A small image classifier, trained from scratch.
Model: num experts 16, width 192.
Training: 13100 steps, batches of 256, held-out accuracy 94%.
Data: trained on retinal OCT scans (Kermany 2017), 34.1 epochs.
Rows from block 3 of a small image classifier, named by matrix and row number. Rows with one number within an expert belong to one neuron, the router's apart. Each number is 128 + 24 x the weight over its row's rms, rounded and kept within 0 to 255. All counts start at 0. Numbers have three digits each. After the name is the row's rms in percent of the matrix's.
After each expert's rows are labels from the 100 images, of 14848, where the router gives the expert most weight on average: "responds to" is what is common among them. Only what is clearly more common there than usual is listed. The data: retinal OCT scans (Kermany 2017).
# router: router (model.blocks.3.mlp.router.weight, 16x192, trained with AdamW), inputs 0-38
# up: expert up (model.blocks.3.mlp.up, 16x96x192), inputs 0-38
# down: expert down (model.blocks.3.mlp.down, 16x192x96, transposed), outputs 0-38

# expert 12
router.12 094:115104157106137142132154141164104149140111102101119132121159136074091129123101123114127165088137175108152091099155123
up.0 111:137143070103141171111164147122119146150206097159087125136093086114121129123098131137140098138149144106122113086118069
down.0 102:123113154142116116148114111132134128108070169111167093104166179117140155146175171119143134136113122156108160163130173
up.1 123:109125100098178140136154168127139118099131142117052132150127121148137144124116134107121120115150155148147161104106127
down.1 136:119152100142132146098094112100148118138140159150111134097125113145089140154125150186082101164105122124156136120134199
up.2 086:142148163132083124127106115124154123149146143087155107130142120143146111092156108073077100140137138120154104094102147
down.2 076:129137096144147130081113156110135118117110125121124144106105124126150087112085128126168097092077121146093159121155123
up.3 136:116116081163138085126137149137113119135152120146090115122151168178113142106109168113140172142156090113119115129121118
down.3 128:149134157135129157117108089115140115091112149144124146111103098105172107149149083128078108135123164105142147131167120
up.4 054:131147150094155156140142140114166136148154121162126166131091153114111106137125068143158120144112193125081118161121121
down.4 054:175115138115144150119129142110135124106116143149156075128170115135155145095149133075156138081150106131151142109123155
up.5 068:131103115076145145108124092115099117174149176129109134134171105133155155115107129112144115115101129137093153080145130
down.5 064:147125154128092123112146143108169149079130101124131102165104128140093110105100105096115139112151129143133087150119122
up.6 122:109155142129145152101108102105100134147109103109081103108116093109133160167136150195156081174177111103106115128117109
down.6 121:127115114130154112176089144152136109124126141147193136149134133117106131114099105077093164099106118133149097135126115
responds to: finding: drusen

# expert 11
router.11 130:147109123114148131115099150123132176158124122152080093105111090168094088128109169127137129127139120136165160148120125
up.0 028:081103092109126124151173141120164076122131150125159132158153160130169176164096137133156134160118122117084103148124111
down.0 095:110147149120145114101132129139149119134090065095097156136155114101117140127146115150122140146119116112107119127153157
up.1 016:131152135166123146096189121124131100088091108160168139132167134082151187125147112136125111138100126162062122118131129
down.1 095:107153140113149105103125123142152119133080068089092160142149116107117144128150113151115140139120119106108124135151159
up.2 008:126147137118113121112112144167179091100121140116152102177112146116149132170143105140114099087101173133126128135140134
down.2 093:111148139122154107093116125136152120139078076094097160134163116109125141128156116151118139137120119109109125129155160
up.3 048:117112190140093108168152119159146121086138099160154166141162146112184183130168083101127136164110138148104121133119161
down.3 096:113149141116144102097128124140148121137086075091090156135158118105118137124153113155120154134116116117108117126154157
up.4 071:117108121133080125121152176120111101133106137122172132163169161150169186132120117090147140139132132146082122143145129
down.4 094:113148145119147111100122125143149123136083074089094158141153116101119138127151117156120139146114118111106125128149156
up.5 028:115128137142125104141159167102144089107162108148182131160177143146150166149147095135137106153113155107126107121150160
down.5 094:109150139116150106104128129137150124133077072094092161132150122106121137127151117146119142133120118114100124126149151
up.6 012:139125109120113124150136156135136081148120110114152130123170125115157145129100160166139112150175128123067142121140132
down.6 096:114154134116149104098138123142148123135085073092094156136151114103115135127151120151122141145123112120103131124144155
responds to: finding: choroidal neovascularization

# expert 9
router.9 090:116120103162151113149114098085143130128094106119143146132137140131157140121152114188105145162136110106128160101154088
up.0 165:129131141133131151137101126131098104105119158130152115106120189136126097161147102113106160129121118105150118137125140
down.0 149:137130096151137097092140148140146148145127082125128149161130104123137142093139138147150111092150120128115130133139135
up.1 090:097143145125136147176129138153131136101122122123112161101130130168150133095111130079120105149139096127100108154109131
down.1 059:146152118118083138075125133124132166152128152113096120112112168116109120131157135127108103123087144130155141119128131
up.2 009:136142124140122146134122136138110099152151144111149213121132111119074138144128129106075124107134121113107100094114107
down.2 016:133136172139132150154135134079138131123126145164168117101127125095185143087110117146155085130073150135145147133179095
up.4 185:143146149119171103095113103124108150142156118099135138110123090119110073124138139155155133126117130141159160124144138
down.4 181:131139113141149164123116155113184136151104068087114135120150149146144159132125112173103080150120103130106121138112125
up.6 011:097182122107080102134127114143161099128147124090118105115138091143105118134127175120159124133120156100157110099128111
down.6 018:112152152141136160159122135094137128144124134147129126085101124106155126086110104137138097131071148107124139124170115
up.8 049:162140088098134116122133117147105139099125122147120135125123156132168089134138120191149126087128111097128154101076173
down.8 046:149110179204153133140127116128137150108149143123125148102100150156084134134104120086121125119103163165149133105158073
up.9 068:127122162146164165157101106188138144139139084185124165113151144132103122172101155143082130152150144132155132139147141
down.9 074:150141078118110126115130161106117092168131104110159125165115123139115121124115119135126133128133105138109162140086120
responds to: finding: drusen

# expert 10
router.10 096:112146157093119156126161152135143136089077108132124088140111114098122149137096150109147145087087138159147148130154168
up.0 155:144120142120180149146099110075159107074097120111130087090148158141176124118147119085095099129104102147129146129124140
down.0 126:101143109123089091109112150121088148136127141148100133126111067098074155118113146126104178123136132113117113104137169
up.1 121:117144160160133126124151108170132136096102119113115196125142129118176124106149110106139118118132127145130140140152122
down.1 127:134117149109099091133050134130136129156107124128161094129148130119091132130151113107136186100117105121136110134138127
up.2 160:118173146136137144107091125149145095149110155140161164131104102123158165113174120143110113141133113128089094125140155
down.2 132:153096098112124087151154120148115178106115121080080114067125136111094078149124172168138152139145110154144134126149152
up.3 115:131135136151076144121110128120111121103142101148129167128150075117152057148115141125146107204142103144101065125146141
down.3 115:103094098103114117091128136136158144077162165125151109074090132145100148148159136151101142080118135116123166143120128
up.4 127:149099145144156140150144105142103121146065102125166129128073082087107088148114152127122148129103143111125122104148117
down.4 106:147117086163130110117173127114126138141158121137084110141094104144108151108116176196142125142133104128096110173086141
up.5 071:105129102177113121106190121159107149115104112094144118130131091108154174141126152112140147104186123116170110102152123
down.5 064:109129155120111116139090166117101117156113117130099101130131139164125191086133116158123085145094125124128089140101115
up.6 064:114171114063130141142083161140089089122126128134118163135092162111127084131148115110139119127137131127117093154096126
down.6 053:126116123129096079116095169129098120126108143135198118132094089153128134100082136118149138120111152127136144087095155
responds to: finding: choroidal neovascularization

# expert 1
router.1 134:133132153139108120136102135125112119140152134174122163105115149112132170121136146094145109141126074120102114117112127
up.0 032:136108113143184134123150124141141112098105130107125111131136118128115118122099124156111149105126155119174149135145133
down.0 061:129118160086176187138120131117151133154136111096100150126139114163139109161140123167124094137123141128122172104153126
up.1 083:123125147106150129143129134159163149068126143114137098147138102128142088124094107167111149139110148116146162118161132
down.1 076:131114150103180203168142114100152111143127108115121148118133130148147115164127110142126102129127128125121179107128107
up.2 022:113121110121120155122126139124141158119119118139151090134126101137137125133088126159131153112133147123140115101141150
down.2 065:142113155094179191145128132117160124157143106123127146122138127162146119160136113155134106122120123127127173114139122
up.3 277:132132150108132127119120116104133115102139118130093093150120114145141097103147108175106138135124154125130182141138178
down.3 200:141126119143131142132156147139102135138121112113153150124113152136137096128106077125167114115133159103150136101141104
up.4 046:134131150107133115130160159135124104111075138103161058144131103120100098135091111179106169089146149140116165154106141
down.4 061:137109151105190190143132139121154131149144110101116147119139127158139119166131120159115098127119139127121177109139121
up.5 033:126118135156131140107150115144132151106103128098086137152130121112117108123124125182110127105143160121132141103137142
down.5 064:130111148091175184142125126115161123151138103100101138134136129156146106152139110157115107135116128135123170099145121
up.6 279:128131144114158149127143122147125147124098114107139139127130156154137119156113098157121108103099164106138138109136086
down.6 376:138138122176143163100143138133140106135150070114095119137122110141140157117101182110112111154163137151104101153109165
responds to: finding: normal

# expert 3
router.3 086:051106169120076145118133122109121150136115123142155124136121080132099146153103114162160137138143186109100105110201153
up.0 126:100148132151121147120135092129135129080145127149128134144114089134164166145150092130155111136102145136189128108124076
down.0 109:138082151145123168144135103159127124128131119072135180115165204163138133149148123164139124147170113129110133140116140
up.1 096:134113106095161095131086164091121106109152113114138088129101140093114063139125129087115140148129179139139120115143128
down.1 117:117148138129100189104155080146130137152106151172102147115111087163135179142111125095153128131127117135107117123137144
up.2 086:127147118105130111103130126165097163114107121106076143094113100131120119131142125093089098172151127106143128109152139
down.2 106:129142185133101144134118163105175104158139095101156102127136105101149124111135074141152108095088120170125131128109083
up.3 115:142094116090152143133166155141100139156133138118127204101141117113119118104117151132129143118110133154090130101121128
down.3 122:118158117172108098116141099124147089110111145133120065135090137150136164155140129119121110141143153106190148135149118
up.4 135:130167179099140096135061111122140132172154129137088128108154126131114126097165078166146102099136085171173115124118159
down.4 118:123136053142150126081146148140101168090128094128176092104130108108123149174115172161086148137145149087103133144172122
up.5 035:136151143142122121126153093117093137106120141184130111086091088097122143182141134148160156097128104121134149157108144
down.5 033:131126122117090151119078143109129110118109160112147123138160142142136174096115106160178094127140154175122141131089139
up.6 093:132147119110166116141128153149115131123135130140072139154127095134145120120106143134093132162139168137143108096147097
down.6 093:087099101159111158151141129098158115150093135159099100137130104130155172113115151153133107138135085136110111181108157
responds to: finding: diabetic macular edema; finding: drusen

# expert 2
router.2 087:114104139141125140123101142126107133094149150125150145114151096075128147167153097124100099116119128164116096109156116
up.0 118:166144087115146124109083129118137175173137137097142087098117149128071077088122133147126113143171132136109130135134139
down.0 104:140113127104106103165154143126085104120154116172170128138152096113117151134152107175135145117119135129183101111130161
up.1 032:080134126103108154150075132141094174120141115134118210143111135135123122129197127117163129133135145126135092140132118
down.1 044:167131103125171128093146147108152126134141149121147101120119114109111120116082158124134136127114135173153115125111117
up.2 124:133167146148161136143095130122137125137122126156100136116096131155095083111207126157128139129142117143114170128105116
down.2 136:141084090090116107143141128162108145118126121110186095135188116086138141129108109112119130151146143106145073129156104
up.3 135:114129133117104113109110113136107160102192163147105163117134189157143141158142159148160127126160154140109111113148070
down.3 114:151107105150162183159143100115136098124087131116155127117099111151103134136116096149114128086133127086128140136105179
up.4 136:133103116113119080101141144131125140129108131139111136132129145103125139131153153087072113108161125165170124141134123
down.4 123:149129125142099203130108068121171118119119111142108094114111136153116131128120123125145125145115100078120141128139084
up.5 111:123135146105130132110144116114144160134138124153067156125137155181148123103124123091078071117165127125148118104126171
down.5 118:109114109137150097126152136132107108113110134131129079149149119080129122133150150162146157136116156118118161154143086
up.6 074:125181122124136111126170124129117163128093098145124107124151098128114110131170153072129120124163132096126117121129133
down.6 072:127099122139151130150108148125128125155138160132141151099089160092161147120084100171116131100077139153109138116151120
responds to: finding: diabetic macular edema

# expert 0
router.0 086:167126170144101166110172099103134164143131142151108138126139133124144107122141086096136131161136119098147130110116158
up.0 045:123179115104152148170150119090104112101122146144124114147160153147121136104124131150136126122118091175116082118159116
down.0 053:126108185125114153147130138123161129135117164134080133155171118113126157100149063138147103161109140123097097133149154
up.1 040:107157127126138167150120147123134159157173135114155156133155128153139134088112110119093112120057140116130145188091108
down.1 046:123106128118133186126144119144138108141098168170128117117110121123105123099133120134152103118177111121144098131122143
up.2 063:110139114188159129146133153113138063109157113152140108078096080132151127115113110134126108164147161077128093146118116
down.2 072:134141154128123168101128124138137171092125153114103141167176157087110157124139156130117143126132111171149130116177122
up.3 114:125133085135118115152158131109110104097107117085137127147130122115155009151123096152149131104131150124142135085137121
down.3 112:102133138130139153111147161133142107146141137154170148102163123145145191118144120148114131154146102163102118180131162
up.4 071:109157107168112155103148113087129111129085121102092133140139145107139148122133173130136126165134151114135138130059150
down.4 084:147118139127129103121132115127128117158140126141086136110124136159142106116122092118103083139123132106163146077173103
up.5 108:132100122109148109154119100114128142138095098134142171115123118111108140134160088145123158155165100116144110100150135
down.5 134:113156139122168093120127135150116112129129105105123156133091152128136097146130169184150111136124158133129162135120103
up.6 119:143122151137126184094098134127165113099100093108056157081111103119146101110125131187117110125106127148135135094113185
down.6 132:127136110075110084136158190157089136133124116145146114148146097145125146128126134049113147174129159139118105139152070
responds to: finding: drusen