config.toml
arch = "fnet"
model = "image classifier"
dataset = "retinal OCT scans (Kermany 2017)"
train_examples = 98430
image_size = 48
crop_scale_min = 1
horizontal_flip = true
targets = ["finding"]
num_classes = 4
norm = "layernorm"
norm_position = "pre"
activation = "star_relu"
mlp_ratio = 2
parallel_block = false
inner_norm = false
moe = "expert_choice"
num_experts = 16
moe_every = 2
expert_mlp_ratio = 0.5
experts_per_token = 1
shared_expert = false
patch_size = [8, 8]
conv_stem = true
layers = 6
width = 192
positions = "sincos"
label_smoothing = 0.1
loss = "binary_cross_entropy"
residual_init = "zero_last"
optimizer = "muon"
muon_scale = "original"
lr = 0.028
momentum = 0.9
nesterov = true
orthogonalizer = "newton_schulz_5"
adamw_lr_other_params = 0.00085
grad_clip = 5.0
steps = 13100
batch_size = 256
epochs = 34.1
lr_schedule = "wsd"
decay_fraction = 0.4
final_lr_fraction = 0.1
warmup_steps = 650
weight_decay = 0.02
adamw_weight_decay_other_params = 0
Rows from expert 1 of block 3, named by matrix and row number. Rows with one number belong to one neuron. Each number is 128 + 32 x the weight over its row's rms, rounded and kept within 0 to 255. All counts start at 0. Numbers have three digits each. After the name is the row's rms in percent of the matrix's.
# up: expert up (model.blocks.3.mlp.up, 16x96x192), inputs 39-77
# down: expert down (model.blocks.3.mlp.down, 16x192x96, transposed), outputs 39-77
up.16 009:162102122151107113164127110138114118120171140153146124062132086163124078096104123128153102112136055146103128154125171
up.17 024:098124151186084145154155127149127110193142121100177091048093112151129085111120100136129083085111082083128137183106120
up.18 025:163105137187135146190178123134096145134133103129114104070081107124157099150064114093123081132132124120080109151117156
up.19 063:092193152153106074137116112123132149190120163102155101074110101150090095123154184114109079083114090072118127208108116
up.20 084:079191184157100078118159125139115144221160119118135107079086092134118089120100059176088173108126092118095069160188103
up.21 244:122164140086167121118154083103101112109138127106121083100137134114129087112105170141125085083127118133105156169103069
up.22 034:168145151113121110114178118104096168126129153114184103085130138116126078106100105155088106134155038101122170106140108
up.23 098:139182119188150059161153128115115162115115133097142118081105079151046104099065140091131105101121173122156164122119113
up.24 230:079158152134144072121113119112147108141161138106098105054122117134107082077102166175122123113125115114105156142133169
up.25 022:162089153182059117143126137146135128168140166088109113043132108143113108112124135187138121091113117166103110131126097
up.26 013:150143174150108127183134108114120136211136123073122066044111087138070078099103146150077078149068143101093139151160130
up.27 045:124146138150138105124133110105135127106110146140143061056103111123124102123092130109124129132098117183102122137128123
up.28 032:125177152109121111122169144178126144140132142115126115070120125110140105100130136159119138122118110117122152143126133
up.29 089:125129153149100101110167097146113137178128149102136080111048111163109106139074158106082111112081100115125134162172136
up.30 080:144152105171143073129159124141117158165157096129121053068063077129123050103123111106136107146115115101100130166150103
up.31 034:151176157150142153186169143149123138127105128108133092093128096146105090125103102108113100110097120101115094142147134
up.32 029:104146115138125157142169119105123133121096181112139075100112089194070104154149135145159062066106110143111164184137149
up.33 045:122156131162139095176113160119125162166145144092145119043122076154080131121153137148125101092082092099107124138162098
up.34 125:090146134148076112117143131120123160151151150094131115053112134161133125103126162168150116078104087115111128145096135
up.35 057:084191186152125070168097106119119151142121125115133092042117091191150129128129095181094080057106082097098079189174119
up.36 115:108132140120091062165142098178131161182147120136134074089121101150122037144108137163135133080142122084064127116154083
up.37 053:121143145165154092136182108110131098191140141120116126055081141139120074112161107126112065089104128128133123139131091
up.38 219:083158155165095105145139094127153161236130102122123098070137126153106130103130154175115100098128127136098126112158088
up.39 049:144172122194138081176159102155175168093147116106140119039134133065142095070105115129113076105107126148116150129143102
up.40 102:101156136129144087127152147143096204194107124099142103088124084170115111124140102118086104082109152052132102168137128
up.41 105:132139138159112098125150119125122153151095154134111101065102120165104071113100129163157075107114157089127142119126103
up.42 074:080181156183116061148138148131130145186129143082161058087088124187073117123146144102117084077139091083163107126158108
up.43 010:125169146172124095149207132156108132158124169146155088041104088161112062066102139083119118089131093127111127148163116
up.44 067:126165120142098111142167091148117139138096125069139105076142100155099120136070169143116151111141151119098135151145104
up.45 028:130134102099118083181153160109149175157143126120125110101113093110062080110113147151122075110111116145079155145099091
up.46 055:109116158197115098145130119139134134114116101090164103088104126160111110142142094145119123112175159103099127160154059
up.47 049:110146156207086097155078130131124143167109101112148060075111061138100097114129085138122067116138127119116112110134117
up.48 070:097120138150113140139145102125114154171137125103134104053114083134130082101118100166128154083124105123111103164129097
up.49 024:103142124183103096179149135099144156156204146161158138040143139164104114149086086144101108110156101107125100117118161
up.50 022:160127186158153120130132140091114179170131132132180104106044113186092110131106120115139088099154108085128171151167140
up.51 013:126173132155183140079172117139136160115085120098158070055131114143078128159157117150169128167150098133106149113142122
up.52 199:079153093129130103132103152146112147146109117110128131095124127130111082093103192134131151141099158082113174137139156
up.53 043:125140135140074103150116134131113173175153116131162126084090104137101095090131125174111081152109083148133124145130129
up.54 017:128191170164154127108203137129128117140123148113173060099072097136129095118084062138111067109130071113137203141178114
up.55 138:114101089177134102141129120144186175122121156154123078093109119130146108102110155143127121075090091142132137088174161
up.56 014:114171156221097115166172110134135145126134127144141081085150111104090135120171120100122124089120124120111125129118070
up.57 023:123168111161094086156139163123132137156110153103137160089177147128127112142139133140148080082130096165130094124128085
up.58 037:178129186171122121150110125148106122148093139092127152103129076134079063094112119096117090076088098097149130146200125
up.59 054:155124172185116112186160117123084162127141140144150082062129147131113105124120081130113084095138120086137138159132107
up.60 033:107145138148093121123192107103114129112151143133152103123084089169124093100131130129155128144114087096104156186131147
up.61 027:137155121151137100130198109136137120136105120135175095069097101150131047052141134118049080101125131099103081154199134
up.62 396:104150169120102127162118121115176097170107151147098139055095092117129112146141153160119116043126112063106112147141114
up.63 027:134101143213170150157168115151118168146104136084151106101088119147085069135138123127127121105120109090119141129139119
up.64 041:092108134193143099114172159139139155163120098140168047061074090156125114103123114108121147156116116060104160115147083
up.65 030:137118123165106086144137122118116112151093162135112123088089136135089115123126096118114061098115142109085108116122090
up.66 101:083181148152153111124145166099142142154164143114110122028142062158100089134104104151127095103124130107125134142129136
up.67 014:111166134154088095160182094162134195176100162137127113079108087131133106125161166122078130100089094106142164111128111
up.68 032:112175139171095108129140127133173152138129153116143058067137075128130111090114148155094113074111112101117150132137094
up.69 167:142117121124058124165120106132128191162139122153139089092127136138074108120122135148132043122111112121136188127095105
up.70 024:178156141149145130153110124119150154161119141140158105079116072138120087114116162121122079070118126108124147147183118
up.71 037:148135145176083084135140143135120127175120163127143143131091099156086101109110123122134096128120076098115111139171133
up.72 020:163140173139146087155208090119109143099095180141120118075080102140123092106105094122112104089135141124133165088132152
up.73 084:109133130129125111142172126148105089170131135114156153079071040127109129111128157123135135078137100142132112137140114
up.74 149:112183144146142099155172081136102091180174119120139136089154120139103138106120118160090138078141129109092124105140082
up.75 013:144138148122110174156191116124145129165084137109156084025096121170100096100076221134167084112134147100144151171126146
up.76 036:082161161155097125137152097160127148172130156180133062063106060174120078129081117146162089132141126096155165184156112
up.77 007:120191173158084140126143090144088159135079120104149095110106080139159117120126177138140108106143144107064083117147102
up.78 048:141180112176072141162131135126145128175148170103128072045120125156072133107160093121088059077099128089098090156090101
up.79 041:159129135120150112142101121131103140131103148136177067076141090135133090127106129131100110110108102113090177137131124
up.80 022:104161110140097084190168141154142082123142141137157081135115119177102060130155115149119066100096111098135145110134125
up.81 020:141171175139131109148127109175137093139133104144162129034141124185110092134156145086091085086109121105123122110166101
down.16 060:130100116135061145126164138083136135071130159147143080088151174049152172104092162168129123153076133160137142062102152
down.17 061:106111121111070140132159141100133149071140154169131076079164180053142172113084158159124128144078125168143135058096138
down.18 062:131100100099082123140134136067115147041129182137151050084144163049145165106116165122110100177089140144147133053140169
down.19 062:121103120105076138111156138086133136073141157139137098091150178041135186102093173165120133147093134181125140056120144
down.20 127:116122095090097148141184109122088126084117160119142118103150181129134166095106153176123093128135134129165169127040091
down.21 158:121135076154078160121164119060173212139154130132140128141162122075084145140131181152113115142110115137121152140107146
down.22 060:116114116126058134117185133091122136065133153157147110102120198035160198094097164157120125153072128166143133075104139
down.23 137:075123087111080161101150135061139156033093138137139097123161210108179151154102156157161148155110125121125153153132135
down.24 079:122127084139070142118170111133067165064102125155117056066159160106095158164083195132146111151136167154140155132076165
down.25 067:106130113126070143130151125084121127081135154139131090081142191053168149102110151177120107144077119142137145060125156
down.26 062:118102116134064138114164131081131133070130158158146076094149178051132181104098153162139113147082119158150139062108153
down.27 060:116104110115067154127166140074135144077135154149130089095150185048158170106090171178127142167077133163123156048110152
down.28 062:108127127122069132127162128112138152068118138151140048089158159078136155144103173156141125137087112154145152075118133
down.29 103:127144103167048148152150184127159110109129162164183149062134198044094149100136106185116075132103149155153112083112123
down.30 080:107154125121064132112148122099099128097136180151129153117134158047159172090090180177122129140070139174141135062095135
down.31 066:091096106121053123143154146100145131087134144148107076110134197044152181123082160147115143157108128160137125078114123
down.32 061:121103123126056139123177141087142130078139137162140081090154183055138190099107181177120123138081122143136133046117150
down.33 059:106121108131060141128170133091132148067135153167140074097143185061143170101086157164127124147068120163144135070113144
down.34 075:114083146153082129102148134075151116147138152178149082106165137048144164132123176176131128118106097181138141009144144
down.35 061:115103123131061152106157141108138119096130173115146076110122187055135175123106182148131140155094106161159135069113118
down.36 060:124104121119091128121151121087131132076140147169133056096154158049141167107097157162145126142097121157123170050109161
down.37 092:058189124154110124103108141096141146141109179167177122098153144101135169105115134150159103142089119149152141135110113
down.38 174:146029120099096161126162106116119106102162168126123068090090183113170115132106153179154141128083108170136164099110145
down.39 067:125110118115057141122157134093137135079130151145137069086150189065135170107101169166136124139090123160138145058112148
down.40 069:143085128081077116091171139096136131077163125173133101115151184052151173125100153186126117154102134171116125064118165
down.41 087:114145094130087163117152124095119140116119141156164088032140165103120187095107190159107053148085146133165121120144143
down.42 087:107116092118099147128132122130107148063143133177123098083178213088125165112088180175128096156112148125138115098116121
down.43 060:115104117116070140134164138080130144076134153152146072085152174056128174106100157162128115149088120156144139054113154
down.44 058:112104118121067136127169136083136132072133156156146065088152186053140174122098160158145127144075122160143136060119155
down.45 059:108111109110081139124164153086147155067118140172128076087152179062130181117106151155142109152087137156132138070121165
down.46 062:102141109126064146124156143098127155080129147159136096096147198058133179101093161170121110144078131161158140081111132
down.47 061:121093139125072144134170124110111128056147152165156088097147175040138175087084170158120124151085125164151135065110148
down.48 077:141094112163095141139196160074142150080104167163145061113125157066123166099107171135147097129112138138154166081129166
down.49 065:094133127142051142121159127098139163099142143173136070081163170076163154109110162169119118127090127162130135060114140
down.50 058:117119117116059142129167132087141133068140145156132082081150190059142170109093156172120119149084128156143140062105149
down.51 064:115115104131057133133151143097141145062123145150126089084133193048147184096106163154121112141091114152131126069112163
down.52 210:080105098111079161115161078162139164122096109124119099095116174119135171179096163145149118120147142150137125102103080
down.53 059:112107119111066127130165141094131129056144148145131060076155178063140173113098157166118115157078126149156149063113165
down.54 059:121119117114071133128167142082137151079136150155138091091145183051137178104093161173111127147084136153138142054109147
down.55 072:100146126096066125113140109116125120082124124149129060059165148076129145127102172173161135139089137160149144079103140
down.56 060:122126128113075124117157146091152140080144151137154074086152176062136156096109157159124121144078122156134133051126160
down.57 056:111125104124069139133166129089141153070119157158144085108153196058137177107104152151134118153062130157154136048123155
down.58 062:118104120123063129132164140095138140075135148151132080088143184054141179097091164172122128151071117159147150061110145
down.59 064:112111113131068134132171144090129135066130154154154087085147174060138166106095161158127126144069099168137147063119144
down.60 057:118110117123069141127166140083134136074136154155146069090146185049146175101101165163128128154075130161143139052117153
down.61 063:129121122131075127128160145104130130075127145157148106089151209045144193117098167163132124144082125147133125028111163
down.62 424:106135193144124111146145082157031099124146078172180133094107093112116133058088139147165107122094155165094142192110121
down.63 058:118101111116068134127172123097127144067133141170136082092134183046144178108094168170131124148083120162144133053109145
down.64 070:135114109114074151152162136093129145083126142151148065074148175057122177103095176173136106147093135144156166071102147
down.65 059:117127130121086126141161134083143127073149158163129092088153173044136175115108156156133112138090134151130142065113169
down.66 060:110117109116062121128163136086128149077139154151147072079142179050137169096098168172137124157070131165139148065095148
down.67 058:107108120111075159137165138093133136071130158155143081090140182052138177099090166165133136149067124154134147067107158
down.68 066:118084121123068131130177126077139123075122163159135064083147172059148177109087168184127132164086121169131133057096140
down.69 109:096131127138137120097100165138152135121103095160167095136170127119085139165143134090153138120125143166149111091159132
down.70 060:121111126135061141120164143087134134071139148156146093103148176034148180114108166164111136145088127166148140042116152
down.71 062:103114123125057131149159150079128135074142154170157087108122190041143182094092154170112108141109125157127134075113158
down.72 059:122106125127065136131168137090130143076135141161142064087151184050136184108099165172118126150092129161150139061107147
down.73 059:116111110121073134124165140087145139066133151153133076090145193055143178109087167160125120153085129161141147057111150
down.74 104:097197075122037105120153118126106142095119129120139171142136177073160188092105146153108136172112146131153129144098126
down.75 063:125113117133055125142149141087146148082135146152134074092148177050160168107108157161133117140086123161132149061112141
down.76 059:119100128126071143108164148087140139061130150167128079115149171051156180135082160155149135157085127168130136061103148
down.77 061:122112122109060137138165132083145134082137161151134078090146189053146185107103164167110130152079116148133140059108159
down.78 056:100097112144062137104159118103113115094143152174124086115156194056152186114118173174128159162087116155150118068113125
down.79 065:128110127127050130131159131102140147072149161159140085102153179055165160112100159172136137131084114165145136056104150
down.80 061:126099125122066130111165155080134145070131152120145076089137172060143142115085157178128135148093133171129144066097154
down.81 066:115107118127083128121168141082133135081139163138133082085153183054131173109098152154108121145081115157135142049107141